Weights of a small image deblurring model.
Model: 4.14M parameters, 32-pixel images, arch unet, norm batchnorm, activation leaky_relu, widths [64, 128, 128].
Training: soap at rate 0.0021, 14800 steps.
Rows from block 4 of a small image deblurring model, named by matrix and row number. Rows with one number belong to one channel. Each number is 128 + 32 x the weight over its row's rms, rounded and kept within 0 to 255. All counts start at 0. Numbers have three digits each. After the name is the row's rms in percent of the matrix's.
After each channel's rows are labels from the 100 images, of 14976, where the channel reaches its highest value: "colour at peak" is the nearest of a few named colours to the mean colour under the peak; "top examples" is what is common among them. Only what is clearly more common there than usual is listed. The data: telescope images of galaxies (Galaxy Zoo DECaLS). In brackets: how many of the 100.
# convs0: first 3x3 conv (model.enc.1.1.convs.0.weight, 128x128x3x3, each kernel summed), inputs 0-127
# convs1: second 3x3 conv (model.enc.1.1.convs.1.weight, 128x128x3x3, transposed, each kernel summed), outputs 0-127

convs0.127 097:147133125133143113104154136088128146102105132151101135104092089152101119191108128137100124114134124164131136119110128111146176153111132157076102105131143057093116162109083128127110063128097117218105107140055100109150099166082119133161070128085065154121128161052115137156219210155111113110132085137145109110085102128165140150102146143090086095104171107097176132164140105128116034085128
convs1.127 107:113112123140129104095062123120154143142112180100109081095141097146145128141142120128075128119120109141111071056130141137112087109094104091156138108148070123135075161135110097117097097139114100217115178041197104093089132119158136142173135126127185050097144173104106165161040111113137139081141198103123107108162104202086112099145128097142090136137087116112121145118107153148161151109112
colour at peak: grey (62); pink (34)
top examples: shape: featured or disk (67); edge-on disk: no (62); spiral arms: yes (48)

convs0.103 085:123117124175148074087208190070084098128128071111102128109135117181148129086066120165128185152165074113195169119150125128110069149113163133121147147149167086103082142131128100060099104128125132071137106192142105101132121111136064117102057133133116127137113113069079170143145137128072155128128115100162109165105137099132142163112112162128105127128191147054101087078140109136119139125134
convs1.103 102:091137146152120110129106194152092095160085142069167198103087192138128102159139107110085129101152134107160057104103141128122226085150096142148131084147128171114148165128151140178164144154112104120150143105179158116133071139175077125117141119094151152170113111181150141169101074156130150097157122127111093114092191120150099030121130128111128131126097101100138149106131184111085181169108
colour at peak: grey (42)
top examples: bulge size: small (26)

convs0.56 101:076107103079144156132104155110132134198140161093110138113142063105127189166137170139125116106136151149186124121187152137155177141139223146081137121123141157114203104093101190114134120156114092140134129125134128088071085142088130098131180108149136096128108082128180112089126137161112144125188084128087159152169182096109128124128107134149102104172054200136074158140116067153114149122134
convs1.56 103:157158155146103101094076142129117124128134114140086095128116201140111186142138126086082128112128147128131171094080140106092209140106000164119163166088111099159116148090110185168144087136084092099132116162134128119106094113175160084104062182159143141193120120143127122144094113128111098128076136144142106123134128137108133161144083153161105149082101120147164107112144118145125080146128
colour at peak: white (35); pink (34)
top examples: shape: featured or disk (63); edge-on disk: no (55); spiral arms: yes (44)

convs0.5 100:131109107096120078104115143113125177116233142140143107099137120214126096112145138117150157174070117102169130135130137096110113109145146124135123114105147068128166095067052149014113119169152069138110131172114155131142116145113080027160128168118086109136125105090135098155136108140166119133154122151119127082044150072128151163142128134165134131186159133140105128092126100140131142136128
convs1.5 086:052117123128123110151147159118154071119118138117136139138058111144164118165134131125074118153151128120121157128164173139141107145165106084101082159093109138127094180146141101117121123144054134137107160176143099003133096082128171131150092114098097158141113164139141128128170192155116109171150112111128111097128128133107096187127140184118100129145128141122134189091069183128135124075017
colour at peak: pink (45)
top examples: shape: featured or disk (62); edge-on disk: no (56); spiral arms: yes (40)

convs0.2 091:141093079099113096030088109183097148118153186075168117187112124107158162159149181119152184126127131179128096185088182125190176109093134135108101128160129124128145147128111188162141079143076099177120114157065098160134110091102124057153116112132159138068177064097155164162112113117141088180143126114103132130182125131149116129122128138095138106126104169111134163109109118099147140085137
convs1.2 100:140150128141174093098123184073137071103168202092130151156128108128105140111077111108118050128136089158123128092131094153098137095116149054142138128109085096159113095071134178119143133156104108136128167191148219107130154128112115161116126103123180133101099162138128104124058141153132112149145119175098145103135100128128134073094117121076144161021113088112161128089171156099147159145076
colour at peak: pink (55); white (30)
top examples: shape: featured or disk (73); edge-on disk: no (62); spiral arms: yes (48)

convs0.63 097:152177101143132090154116128095128111143128134125137136075166100113123163043042192150126157101101082104109129146104121159146164094134158178123127098138116128090123132195143065170093136127081146114141117157121115109153157074162141163119135097123139152073134095129150102130077118101134067145168050085137102176136143115104107128102135119109110085129098140142028058161113130107084205134133
convs1.63 086:119089140095137141139154128116128076161138099116177192148128143153115142140085211165142150100091176148204116155144166156083117138141104111119134124145063066175138128150154185151114101123140136129146165147104160112174156132113072061163147157165128185086139065186128127190125105059145140172106124085114138117114177103083128099153091128145108151158173069152177145123109150098112112175126
colour at peak: grey (53)
top examples: bulge size: small (25)

convs0.27 105:165118115115132114114079157128107081097128146094126249113176123186181161175113145128110128149184140102136148148100132119117128147134116127120079140076112138152099132064088163054082123106124072149178090139110184120160046110163076068148122184112143088128115112111091140161147143144105110115093170137171126138114069110114148105085171151139098141138196137127126155117128134139149122065113
convs1.27 112:119099133128131128146118132093124188163146199186111173102108104128137115111082082169091145115170043149154103122148132100140167095126121160088122124068149083092136108159153139110123087118121116195074123238154122120128125117112133050126102178131130132191113130126126142141118104139123091104176063081107126117128171168090138176105137147130177111096123153130122163128133166112114153027129
colour at peak: pink (39)
top examples: shape: featured or disk (66); edge-on disk: no (61); spiral arms: yes (53)

convs0.50 096:124156115155128106051169144128121097114166132166132178215107098110120089151117100201175189072095130156128136134154104145161098062102139092123116128152126144148184177144150137100128121155095099083141144154050074127086111118111152141148103126140147149096176086113114107165121115074102172120160091141139097131109111144114093167139124163137143165155112087121143123176128028141205086112123
convs1.50 103:110122108112111121196099099086152115135140150137206154115113176081150118131117183124134109136242078077145137152168127125147128159139105156086123138071154114111145098184133128151157079070098128180101116156146116115109168105097116135084149148135083103144050151121108128111138153132126169134168130127105122156154192062110118159122184109119076129121150114128154166171165206131060158124147
colour at peak: pink (53); white (31)
top examples: shape: featured or disk (72); edge-on disk: no (61); spiral arms: yes (53)

convs0.35 093:119128053148128125132113227114093127144142124129132194143167153100153150169147109110118040139158110133109119082115128159111147098099161013123119135158110177108130125213111162123111129154145105147165171117153073131094079137115111158127120158111128064108118210104129111179125114117121141155159074140146158095153137114164162081107131126154141061150145154144146145152128116124188077137107
convs1.35 087:144034123128151139096104145127195123129115128144116024131142154107128131132162108128130145103137062130100148110142154161145146128125062234128074063107141130210158110164113134115109117208051123116104084129035149144121152137094115123180172100140099142094111133137160107118122181138175148120145148132145124096118128163110071150147098106125101153092111128111144162134148124102127131152103
colour at peak: white (48)
top examples: edge-on disk: no (50)

convs0.40 088:159036133099123149115099080152152132113111168079095113134137128005143126188149174145144128128119128177082122107155119135128178118153167096110127142111090150135120128150085143128086117091087154168224126128053158159105125125156163082123098112081102136144112125100146095143128187122148096128095117100143110167120108172111164128125193109114147093127150153096096101125135053105128059154140
convs1.40 103:147077097137114121142144124109154107192122129112074157128130087056114153099123127197125120134167108087080145166092097128100139115048119123105118116095112109161142124128107139152142081148126104129112122213135128157156091107167129097190172138151096138124151141116100143122057038086117091108127142166136133144108165153123141119094186181079132021170177090079128139131148167115160131104128
colour at peak: grey (71); pink (26)
top examples: shape: featured or disk (60); edge-on disk: no (58); spiral arms: yes (46)

convs0.54 085:106070122110083149168105090128053060091111148094125122097148110175120063110104103189095092138103138190165172200146136102180139176180180115116108110118228070150097159115134145147123097112152128092137152145195156175094191128099120111133134123130075098091151175110128102111121143126128102099116128099128169118126105127087102128104116142145083150114171112107111129098145128159162086086159
convs1.54 106:111137142101166123159086136143095148131128106127186127158129128110115133091118148092112152109172113093079093077076117105132118162085078174117140128111128128140143101133128128185151138133095128188128108114144145118133036119146223169161138102148124169137077129153106129089121062109104113103181128163043130139112147082148116086136184114151117115149141128108141069120128186125105191237088
colour at peak: pink (44)
top examples: shape: featured or disk (62); spiral arms: yes (43); spiral winding: tight (27)

convs0.60 095:084198094137151131107142189171161109124098132101128116103115169142128128141099123163069116114092127141104166143098094139155123120084085098181151073098110133130099128115146160088127181119099133067142133141145150055112117073130083071186204115129160101111123169173176090123059117066092078146102158150121051107075178061099133118128107101108142110128153140143154115132103093093139146126137
convs1.60 092:152086100137109138136157109103120097189135143082063121122166086168143122168101154128134108175071141151177098119213098116103160106086169184114124161175196119070136129158126166126139055128136118136137087097109117159136167124150160154083062105135140156187149124154068090187150116121140153170112095081117142177116096157176125151078154132179100120126161142117184138171089138141142131095135
colour at peak: grey (46)
top examples: edge-on disk: no (56); spiral arms: yes (43)

convs0.81 097:138126128129161142174144101196128145082114128194197149152112167131111143144082128101133134146143135119112128076090118128140138104114134090128101147143174097124142152114087142162126117116107128155133157065144152063090092036116151236128219152138172115157091097117090104120176111116182118116137207153138104128184137140138066084110105113098113087120130082150177128102102083112144156112130
convs1.81 091:100178143142089129205125123114134096170165167094124156100098104058078136122214125138154147114072069134141128139123110074178145153143157122092173099144117172113084096152203167098183114124137073114122122129106174087101124178151149169156114185130118144139108126147155122102193121146091144103132113105139093130062101101106147130127128082107143212125130140091063128119124164142095143175103
colour at peak: grey (57)
top examples: spiral arms: yes (41)

convs0.4 102:145122140116128134146101142128155145094122125106140132116204073176101166099136088134167191097151081109119155149095173138120203145094121102128092085139113128133174069142128092114128128146160163137171128192111109128100132126070070156135090105112099117127117053128152134102106134119111099163195115111064128161059135236085053088194106140111114161094129111128134156095132115159111139123130
convs1.4 098:203103119141143148116141115085150153128106116145105035122124122129071156152101153151071210110138092128128128127177097136128148108124140147166146132097103101061163117164121083078142164132105137140132094116074150152146130149104114099106093082059172171063158128128134132146058061120143099191099094081129099173146120148136157150138128092204204119149161133145113083097127148115145119108152
colour at peak: grey (42); pink (38)
top examples: edge-on disk: no (52); spiral arms: yes (42)

convs0.87 080:138133148108126132101186121148101061110128140147086134115053144075097140092104158099128175156127122079198094128077082079128129151178128134127118128150122124153048148133103076144150140149098156128147100152155144140147082117144079052118070121075128126128125143164115113131108177124115111122104086140150111121164136152103118138103168093133129128124164048071064134245118177128160112126143
convs1.87 101:103169116080121134143115095111100156102105128125173118130188087121142132131152128133113092160066111110159066071136102121114082167158093140109107128157086186105133111078137135098128095154123119182128155107196133123167086148119130131154163120128150146106088143149154172093114052156067133124125146122103153147107146053107130092143167128059060146178169129136139102170121080113038075162071
colour at peak: grey (46); pink (36)
top examples: shape: featured or disk (74); edge-on disk: no (70); spiral arms: yes (64)

convs0.111 100:179128162129169103092144155175111128145179073128142105113148075105106096144103128104136142118103102128110139147118155125150152133145118142105115071238109141113093124164090110227167164157091145133128126060122098114114103153087097153175122128062168147090191146083155145138141142154128151172080082129145061193173119130141142138147153087142066099128171123098115082182149128102143106137152
convs1.111 085:095099128184132102162127148179086159120200105103150116143145110145112089147199125173122128105127113141137138113111140175079105159192121141148129160084063128177113136096106100087082088128189102068133120114087195140170129170154142119147093135162177104132133093128112076138123111128136132116105129131084163216124137134108138108032167123099142093128128164139095146144147099128174107153037
colour at peak: grey (69); pink (31)
top examples: shape: featured or disk (60); edge-on disk: no (54); spiral arms: yes (43)

convs0.24 092:183112140104158108100115106140072141140121129150145094152146123101162114186138205195139118128066108167136121106137133047113093159123143145179113117161103133123111096074128113073094131096118128139163103148128173132108088115138137139074089150182136084160118124091108124156108126128076130126103146150068082142151156115244044184112194087094114101105163124128128134149150116139128095161172
convs1.24 087:117183105180151139113122158153142195133158083128169069149053130113173182138152128155094040164185128084082128140140147168134182088140071119117157111131146174114113094124128173134095067128173150125147128125163137141120111145072143057147126124084164144149064138120167159131095122107147132134106128145156126211158132106125153110132128128068152188165119065151134139123177154117105169128110
colour at peak: grey (52); pink (27)
top examples: spiral arms: yes (41)

convs0.116 091:069056146117129123128143102114101124130110123146158049147088149135111164159094141143092120123081092166159036194101111115063106220129108116091099130107121113117168093125141090128125092092135156119124158109128135128065139140143125128209140109143081149097156088177072125157073211140097134140148134145139123098164113113128123134136128132077163081122121073134094182119099145099072144127153
convs1.116 114:134137144132117141082145110149155112118140116138106121098128100147140155178125115109247114118182189136099208137146128098161091128104217110180137126113163167162101142162161149141131129125106121089122175137048091090099059151128150121141153102135121093130123135122112069064193142183157129166126133119147143099129128128173086090154131087142129146127042115128174086146141073133159116135161
colour at peak: pink (61)
top examples: shape: featured or disk (60); edge-on disk: no (55); spiral arms: yes (39)