python train.py --image_size=32 --widths=[64, 128, 128] --block="basic" --beta2=0.99 --lr=0.0021 --one_sided=false --grad_clip=3.0 --batch_size=64 --epochs=42.9
Rows from block 5 of a small image deblurring model, named by matrix and row number. Rows with one number belong to one channel. Each number is 500 + 25 x the weight over its row's rms, rounded and kept within 0 to 999. All counts start at 0. Numbers have three digits each.
After each channel's rows are labels from the 100 images, of 14976, where the channel reaches its highest value: "patch colour" is the nearest of a few named colours to the mean colour under the peak. Only what is clearly more common there than usual is listed. The data: telescope images of galaxies (Galaxy Zoo DECaLS).
# convs0: first 3x3 conv (model.enc.1.2.convs.0.weight, 128x128x3x3, each kernel summed), inputs 64-127
# convs1: second 3x3 conv (model.enc.1.2.convs.1.weight, 128x128x3x3, transposed, each kernel summed), outputs 64-127

convs0.124:500490512540500537549500527514478455512519576447484539513476509543528484500513468506503509508508524551548529495515473455482522526475484500513521492511462447492542473484486495512492514500510505
convs1.124:533514513463493463503515458468484499515510489516519497476482462504500508422460516487500452484500469481500506488494508490515522457518499455500499534447516487526503500488500493500535467494496459
patch colour: white

convs0.77:514545458501471487481471508469515518521497490486471483499475520480490475487468510475500526483494439515529501522520537482494489520533486460518530499522520517489493515463489451464500491514521478
convs1.77:532494594454527500475494501523476499507478504502520482497521500527510485493436500454516541495486513501510526512465484490482512545443494514475513516469516515537497492488519492524509502538575531
patch colour: grey

convs0.24:473500486491500488517478467500539507503514496475500547444525544541480461494506543556513500500510540500488547502500519495556457519500500485491498500500464476518472480520500500434509535471480560
convs1.24:496472519500492497480505500519492488490500500509504484500488519546493551590573500466554495503518508493487539485472480508518432494457504512493511512505502533501500500516507500520480488530509507
patch colour: white

convs0.55:495474474530484485490539510502482536475459450523489511505477519508491479494551504482512498508497515455453498496471449485446500478486495510534492473465521524490512513490474513522503487489518541
convs1.55:518526509516521481455475486484494457497489536478526471518520500509510532472528480539514503460454503481490491489500475525469543533547515477510474502496526494487500504514517519523491493522454410
patch colour: pink

convs0.5:500539477500538476500500502453494499488495529481532533513486523528461461493531469494506487531513482506485451526507535508516516487500484459471481533488503484521533556529526499460512514501524500
convs1.5:500452500477509490520493520537492516516515539527528522458454500475494487539465506486454530508507509507501479533493559472462430515533500519533489487473521490483520513521486494506467484516500518
patch colour: grey

convs0.8:509467491539479500501495500498491485506547469485509500500473474483523487502475514533523520442633519500484491490459490503526488497523493544518500504486510479527503498486499471499490500525514500
convs1.8:501511477494511492483518450467496491516490436515479500505526500486500516489488487517492495512605529470518496476520427512474506481518500508512483529500518525488523512505500455522478503515487494
patch colour: white

convs0.107:509500474508474574550452496516494491550486523456484464527500483459497501501480461500507488498526472514483498520535528500504523491458506500470474453494531450525488492511515522477556501524543513
convs1.107:506484508490492515481518549467518472450505541475498517519507469533510484527448520463487495529492509508517487491428541461436494507520514511499498466448500503518477508503514531512468490496483517
patch colour: brown

convs0.100:532498482465461471490522538488500471576443468504552553504510509500458466503493499495517494506496481514518457493480534525521550485489488483469536452492493555489500513483499544487534468522495509
convs1.100:551500491520511510454465502496474480500502514445508517519441523506445530505480512519523551512508481490483489514517490484489530536506505473472474509506490491488515449515479486501492490487465488
patch colour: brown

convs0.74:574488508544500481509504482465500546487500437505499500489510500481496574502536495493521495473504531493480500521492500538507508469534488533500458499476537495517508516513501482515481491415494496
convs1.74:505508488538488490475502462509490512469539551467550497500515532540438489498486490533498472473558521536506489522510540471504508537494505510523454457515504499507498503494514504498516515484501500
patch colour: white

convs0.60:518495523473500520511514509508462486510487491494530504511526488463515488518491488492480530522521515454518521500509509501521469508536496521516484480491467472530532498508485495475516546476458509
convs1.60:510522505510491509500475478441500511512477489500494500510507468475471533488509445475553489501519509518498486491508528514464500539480476474528515483488493502480524528509500511484500492477551486
patch colour: white

convs0.0:550520546490500506497515471539465511524495483461508512503543532500511472476507546490487489518516487480468459523482556514492519539439490471506484521524491508531468504507504500478488508476483500
convs1.0:528504509491498477524495554492489503471499479536477443459492483518505500523466497449521465459490485533460521492518492444495517460510491500458513528521500475443522511511477513544492509528522509
patch colour: grey

convs0.52:503522526482494519522491475448490486529504570473490505500500504509566485488501474450491510513514468443517491496495488492486478510492517485481490521521491475464525520504499500455515500491470517
convs1.52:501486457454485513513525519498514538473520467519503511516507494488500524478489545499495482518500481567511509487435505472476487485562496509481487527511504437516487472491471559491532453492500507
patch colour: brown

convs0.11:451510488488490499489502500489566464493523519550472497491518510513511503489513540476532486467516493514495472505467476475456506481500518443496468434514480510492487477466492514522519533488480536
convs1.11:472534523540488515495503504487517485480509570523498500494521493463487479496509484497518500442518482504514496504536486501531542495436508487504526504485486476507485484471498485502509519495519489
patch colour: grey

convs0.6:496513525522499533488525493501525479533497497514497474473469526483479499477481468512485507474535487529507486444514495507472487498476501538547487472583497494519517502500514513492511511522517488
convs1.6:511492491496508514494511532474514472461484551493472477499500492505484501508496520502486499555518511501444494529530493505499479458491487477500502525525502496498536561481513543500525468516462503
patch colour: brown

convs0.75:500490498518528500509529513509509469479521523449497475467470495498481468538489521500494471431511491496544505499525544500530489507549458530517504499511510530499501486534507458483514462496476489
convs1.75:529503500570480517502482470494530506489552500500500491458519446509500479456500510544497500491484534549471502490507478532529507499452502513476507486495480472505516494466472500480516531479552493
patch colour: grey; pink

convs0.86:562514496500469514523540514475488525463505487500507500525541520492525505503497481485485463482516483511494473491498506490489536529525487540525450459457520548504475462510475501516486493444472491
convs1.86:508512496540488528488492485501477501476499521498486507485490493488476506554538494500535520543500507515457567510494500501556500485486488496477533499501467484482470482519508499493507522502519490
patch colour: grey

convs0.108:485516484458491504496468488500531500518481490596493543519458543516522478491483514476483495507537450543464518488510526476500479502476469484488496479531501512510486500493510502448530531476480526
convs1.108:506509455486507509514479540535495529507505473410486477535534499500535502485521541465521516488459500471500510473465533500500479493516482510468511527496500497510511486504471493507488501471485489
patch colour: brown

convs0.48:507484480536508476467533474516543521521493484511515509511472517487488475505514520485531481510498487484465492520485528500471510469450498465512495506493475489535494536484500478552493554504515488
convs1.48:489492489493475498514491485514527513493548527493520511524528505500477491500481487508508501477490496509500490511488498500560505496410496503503510535533518450494510470438513473477509538479512514
patch colour: grey; pink

convs0.14:490493488499505477513535494468496522487507472512473495515501456535468549472528510467506435531494491529454538510491516499524468507549507488533461484481522462513527526505471489478502454495515483
convs1.14:540489514565522475500474475463531496496521515491486500509483487494456488491484500487498500468502491492510488497509500478541561486365512534500500501495479505507502500482506495450495527485530488
patch colour: grey

convs0.118:496464481510546505471506493510458547528495491510505500480555498512515485492549478493489488493502451464532468513466528493525535540523463525494497494510497507489484507497514509492488534464479498
convs1.118:500538493463508490523514524492512459516520529540481523510452540470469530485507515484525487466476480533465500487522483496487517464508551505499507477516491528476544438559517496520519511482497490
patch colour: grey

convs0.63:503487497510468517511448531546483452478500498475523514540495500520487517490500470519506514509549488475519500516500512465490500504485510485504542536492516505488475487495505517519522481508486483
convs1.63:510500471466481526439494540486518476492510517504473509482496426498500481507504548491506472483509515495508492475500472479500488487478500449451506500520500466532486523495472465512470500489470533
patch colour: grey

convs0.59:487491512481503492489498452481510497484493501515480476523530510487527482500488520484510488492476488553500488543500506499471516515490506471533501466475479515533536552474485480512515483487493487
convs1.59:533500515478513444494512555507486514497481542519482542476476475535490519505511500506479495493518500491513488517493483470512515486502534493442532501464503467474515436459483533500486540503538505
patch colour: grey

convs0.117:514473518489530520451502487500497491496525500500495500500517458552513510490477502510495482480490511492499478482500501503485475474528522482466485503468521486477474520487531491472518492588486500
convs1.117:556508529570511506536432489494499510487503460516492497509491471515501480467487497500506500498507527504500508498506486486487520487379509574515488528510502499491510534504521503486506476520531510
patch colour: grey; pink

convs0.91:551511477467500487478442474502481504489513451460495549492482501489486503492487522478486505453488489493507458500503495494528533519443512516474498522494499506500485492491536492555505506506501510
convs1.91:493506452552500508494530451472459486518533502513503463495508469500479509506518501530490529526467528488457507491503524522471500513576491541525488489479459521556529457507475475471488498452450466
patch colour: pink

convs0.1:493456497510444478500535488490486509501513463464491516512459548547532510481583493470495500515519495506506511508475514515505495493509519515509462469462480481530474512511491466480535460504447482
convs1.1:512484511507529487526494548489500558500554463532503506460475467500478429464490518482499458486524538523498500510516500513511518519495529493481524495507531463491512537489499529491454500463507518
patch colour: white; pink

convs0.57:476515491500499501500474462507524500491487500488484500483490536522490497448473500514481500499535500492488583500500489500554420496518519536492488500500473500525468500488500548500504533500500500
convs1.57:529485500498500521526482507481518506503555485500523500500509550516472572503512500501600462518516485482484511500500506531503483525500493500450500543531483500494458541547503523484500552507524468
patch colour: white

convs0.90:555525519481475483492499539463530495482519518514510489498497472531446490461503514487528524503504483519504535515501501486510479488421495502492515512535501508501493547471480479541495505529490495
convs1.90:523502534501503506542505463493524489528525469511527496514526495491501500470478514487485487473507483520531500501479509524500514465412509544496507524510477528481477479512494490488527477528503485
patch colour: grey; pink

convs0.40:469463491485535524577503507560528466520500510471500480480483479490563510489505485482487495490517486509467538535536519506463540466505529500509462493521475461459480562487482532482546477542513504
convs1.40:486549434513492500490484512494487456497473503490476507489493480460512473496497491483483465478494501517500469493500499482514473485512483480486512533488519487501482558517500557514466459486454476
patch colour: brown

convs0.64:505472521510529497473507478500512515504511477495517543530474469494525483500469535483508500476504470471444504523470468478438490485454496516467547513446491529514502473511512468481512476533528495
convs1.64:513512496529491566491488513531482480496504532514491475498445510494505524544503516460500563527480491544500504508527482543441479500459476516500544521531472490512508565448490531499500491563489505
patch colour: pink

convs0.44:506552480515500510536535486468506520491505511494502530506533490487490508515474532462493533487489507491476497509508519498531502485507410500539502500504529507497492480479526488500491512492510495
convs1.44:494512516516464509454473477489527547452454513516482503572545514509520491504496482517521495485500484520507533488486511468470474534520510505509512473482500466504479476549502513487512500499488474
patch colour: grey

convs0.87:547494594506534518507524503503482483500487491508502490536487518449526531508546500499459521460484488520500527473491496487480470483527490477481484479452526471512454560495485507499514513477458509
convs1.87:481486484487470487539489527516504493514519458482483472480547500515469528503477506517535503510493554523496513503493495488504479447508469500528473514526522514490533527506509539505412482528509540
patch colour: grey

convs0.79:514504484524526487541514554513509538535457546502518523504492494494454574471504520505508541507473498554522516498480488536504534503543519500524494467443499500477481474494481508492497498506528500
convs1.79:497495484502504486508529513508509506545529477479458491481512562483527523509499504508494502525442500493494500511502502495477490494498531518482514540526490510507491522493498507508496526491470500
patch colour: brown

convs0.27:503492528483472502507518459520521553553537575474448490536459500500504504508500500469461509531513493488514524479484451490477535482493482485506526456493497547488545473470499494523556518480463486
convs1.27:495498515500513496545521539512499519509484534496513508498485490500527534474542486505527535491495457531502492500485452510495443491493524513500498593485496472497510496518527456529488489514557494
patch colour: brown

convs0.89:522492520507491541537462442479508545505500518500487512510505500500489511446500488546526513519470535516512544521477470450502500476503475492495519516483481474500537525475500556520535526490490529
convs1.89:502507490490497483485460493466483514504489504500480538507513500485469531550486456512493517470489495528470520481528513500508484467481506500535487504506506453500501506563544516489487506494501485
patch colour: white

convs0.69:517482513536502508500475416503527503469522473525518479500516477517475491489471493481521470486523477503513524524500496467487508510452503532492562515482503484515485484466461493528509490534507501
convs1.69:499490479477528548500523500508534495493523500489506488513468525499502527509516482470540542492468510504483479477490544530499480516482511555487476489512492506455518497500556486513471515509468469
patch colour: grey

convs0.13:484499481488476538461461501474500514451497506519507497443494488488499481497483475507518501473492485498484479487471494527491476510492518533497554486502494513479490505496486514475509521531553510
convs1.13:485515527497518492487515548506513482481504513503497485466502472473552490485508496517549551472471505481495512537520502541477508489486501498503500496526503547519494496494509515507494518496419467
patch colour: brown

convs0.125:476480463506488481537502530526515480475473507500484478518472531493520487472501474501486540566508479484480514554522528485477533536505531501495475481508515519485478522486536488508572475504535487
convs1.125:503509496451504525482520511514457478475479496514550493453458500489529480479476500456468513466483503502517445532498500531482517496515479453512493515500500455500511509468495523503498479500454477
patch colour: grey; pink