{"arch": "unet", "model": "image deblurring model", "dataset": "telescope images of galaxies (Galaxy Zoo DECaLS)", "train_examples": 22083, "image_size": 32, "crop_scale_min": 1, "horizontal_flip": true, "translate": 0.06, "task": "deblurring", "loss": "charbonnier", "norm": "batchnorm", "activation": "leaky_relu", "widths": [64, 128, 128], "blocks_per_level": 3, "block": "basic", "attention": false, "upsampling": "pixel_shuffle", "init": "kaiming_normal", "residual_init": "zero_last", "optimizer": "soap", "beta2": 0.99, "lr": 0.0021, "beta1": 0.9, "shampoo_beta": 0.99, "eps": 1e-08, "precondition_frequency": 50, "max_precond_dim": 1024, "merge_dims": true, "one_sided": false, "adamw_lr_other_params": 0.0017, "grad_clip": 3.0, "magnitude_pruning": 0.7, "steps": 14800, "batch_size": 64, "epochs": 42.9, "lr_schedule": "linear", "final_lr_fraction": 0, "warmup_steps": 1480, "weight_decay": 0.03, "adamw_weight_decay_other_params": 0.01}
Rows from block 5 of a small image deblurring model, named by matrix and row number. Rows with one number belong to one channel. Each number is 128 + 32 x the weight over its row's rms, rounded and kept within 0 to 255. All counts start at 0. Numbers have three digits each.
After each channel's rows are labels from the 100 images, of 14976, where the channel reaches its highest value: "responds to" is what is common among them. Only what is clearly more common there than usual is listed. The data: telescope images of galaxies (Galaxy Zoo DECaLS).
# convs0: first 3x3 conv (model.enc.1.2.convs.0.weight, 128x128x3x3, each kernel summed), inputs 64-127
# convs1: second 3x3 conv (model.enc.1.2.convs.1.weight, 128x128x3x3, transposed, each kernel summed), outputs 64-127

convs0.58:114104166202117136144103095131117109141155080124137150073132138093139090132176118116106111103194154046145128178159131157163146163157150139210142155126082128125128122133119097161202130129109122
convs1.58:149132094117090122138070208119143132112178031149139137170151102152117103171128105153117141140181077082147128147137065141118101174100126140089143082133122135145121080093100131066138158099058101
responds to: shape: featured or disk; edge-on disk: no; spiral arms: yes

convs0.25:144136207184095128127058117173083136107053075115153171121136108047121103067193104142099121133092100136132166095149178126107093177184156122146097126116123114125103154115137109058128140132122127
convs1.25:116128112089135142128123117112163114131192218128145126158144137128140126126104158144098130063122125134141117141130132128157131101000118120128134146154137067096124114018116150101136161186170148
responds to: edge-on disk: no; spiral arms: yes; spiral winding: tight

convs0.53:137187075128118171111164068116159114171187219106116113128117096164127101123173103102077145131140129192118114203151138097113144082079071103086132107158105128127099115151193128077115165098144131
convs1.53:084135145138139115141100088079175105128163211148149139141201121094117122101128128173120128052229075106137093136117090127180159104033151110119142128140109067126107128055122121113162139123127147
responds to: shape: featured or disk; edge-on disk: no; spiral arms: yes

convs0.16:175109108126201150164217121179122122122138153124133154158110118087160136143126134116171070111110105128123038152153123165106136150106106128130097159085186172101140107137173121129123098130166096
convs1.16:128152158136125118118062111131114170138141085118145164109082095089073181184117182110165094119152074142166215123143131120150121102097186082130122144124104128103110151128122111148149116150124171
responds to: shape: featured or disk; edge-on disk: no; spiral arms: yes

convs0.95:214114165120138111088151080105183163079147170117152167135195130124162129106143134078128149118128109145144143095070058146091162117114152142115200108133145128128061093113104087126117136143144110
convs1.95:119137133190085148129128151123109131091113116115133128146128070096090126128064141190138084072107074115139081113132088100100107158131172143141117074158133159086138107090114159114186168136100128
responds to: edge-on disk: no; spiral arms: yes

convs0.104:147117146139147118121128091201137097128103141195149188110128110117166117123076127137183113128086084090162142110106154140088111169108194126112134080115122162148123099119152128107246141128145136
convs1.104:118115167101155124162147162075106149104140091089112111090111117137121116128211128143128180168084137138112123104218128154113161075107135137094133116142151172046130115126124181113097147158101144
responds to: shape: star or artifact

convs0.113:121107128180120154135110103127202114128182143164137159127149148115177121105114087166150100111128019069114171121109167139128162156157139128190100132153075204079072090142104138094137180108151128
convs1.113:131116166184108099099168142134134162130072134093114105130124129089151136056119194128128104106132146100113159133180103141119172142153180202130159149117157129100185107141128138087145115144145125
responds to: spiral arms: yes

convs0.82:136089137115094134156066110183099136092152073139103120128130140133143155137162124103102070191173121142116112133158127091122110044142160106075063085098121156201128140079137146109127077123140141
convs1.82:144162097148123113149128111129132143090164074134067107202149137131159127101166102107160152128177161118109120112069128137143171140255130156101136116116118105144112093165097145139117051124114107
responds to: edge-on disk: no; spiral arms: yes

convs0.31:140080173168081137149128095097082147128128087117123108167165144060154138176145109138138136141085104110142111125109096128107071128095078149193142135103139100160106132110131099251141142096095134
convs1.31:133096079104094142158085113117167146147128104175085107141152128171150109004137169118085142133112095089123153123128146116156134103142128128125116158114128215132127105086099128133111155046129108
responds to: spiral arms: yes

convs0.50:204136126099094106118082097112129090145187126112143188098100128143095089117100143117146137136130075104128137139112192161137175200159101105132062144137134131125153153121162125125169128125145145
convs1.50:091129128159135128121122128117162128113152103125122103154113112141115128103079141191141091164126124160128116134169149117202187208052137147166101101142097151128200149156147141142116166103103100
responds to: shape: featured or disk; edge-on disk: no; spiral arms: yes

convs0.22:154128169129121169099102134085112149144170188101147152128103085167148136113151150146138157152118101124112129144109105112098116114071139103112158107104128089182146128099132120138061109242160117
convs1.22:101086121137137105162164106123161147112075134134104155160173097147161118108128132122086108109122045126166150113112115113104163066145114128179184163122098093142128143190115179089150138204123104
responds to: spiral arms: yes

convs0.67:150097135131155126106118094108072153121214142140105128133133031162138133126175123088148115132128173135157105130059122129099126095157118128116104113144187109037107128144107118147137148209103111
convs1.67:135118118174124178128059109112048133132100088133098125120073144141174107027123101104113132146177168156181082104166084123105182118177158117129138103128094128143152169107118144096173128161135140
responds to: edge-on disk: no; bulge size: small

convs0.111:158096128084076137107168123142133078128140141142177080141115111089144138138105147143106119078127123143225101149151168095179139118063128128075122121109151125136128172139128123165143115145192128
convs1.111:112127149188141108145160153071142143134103108109119128089173093099111145140193120117167121181089116076136161118100124140095088163252141136213118118111124103128121133148149160158121098110091120
responds to: spiral arms: yes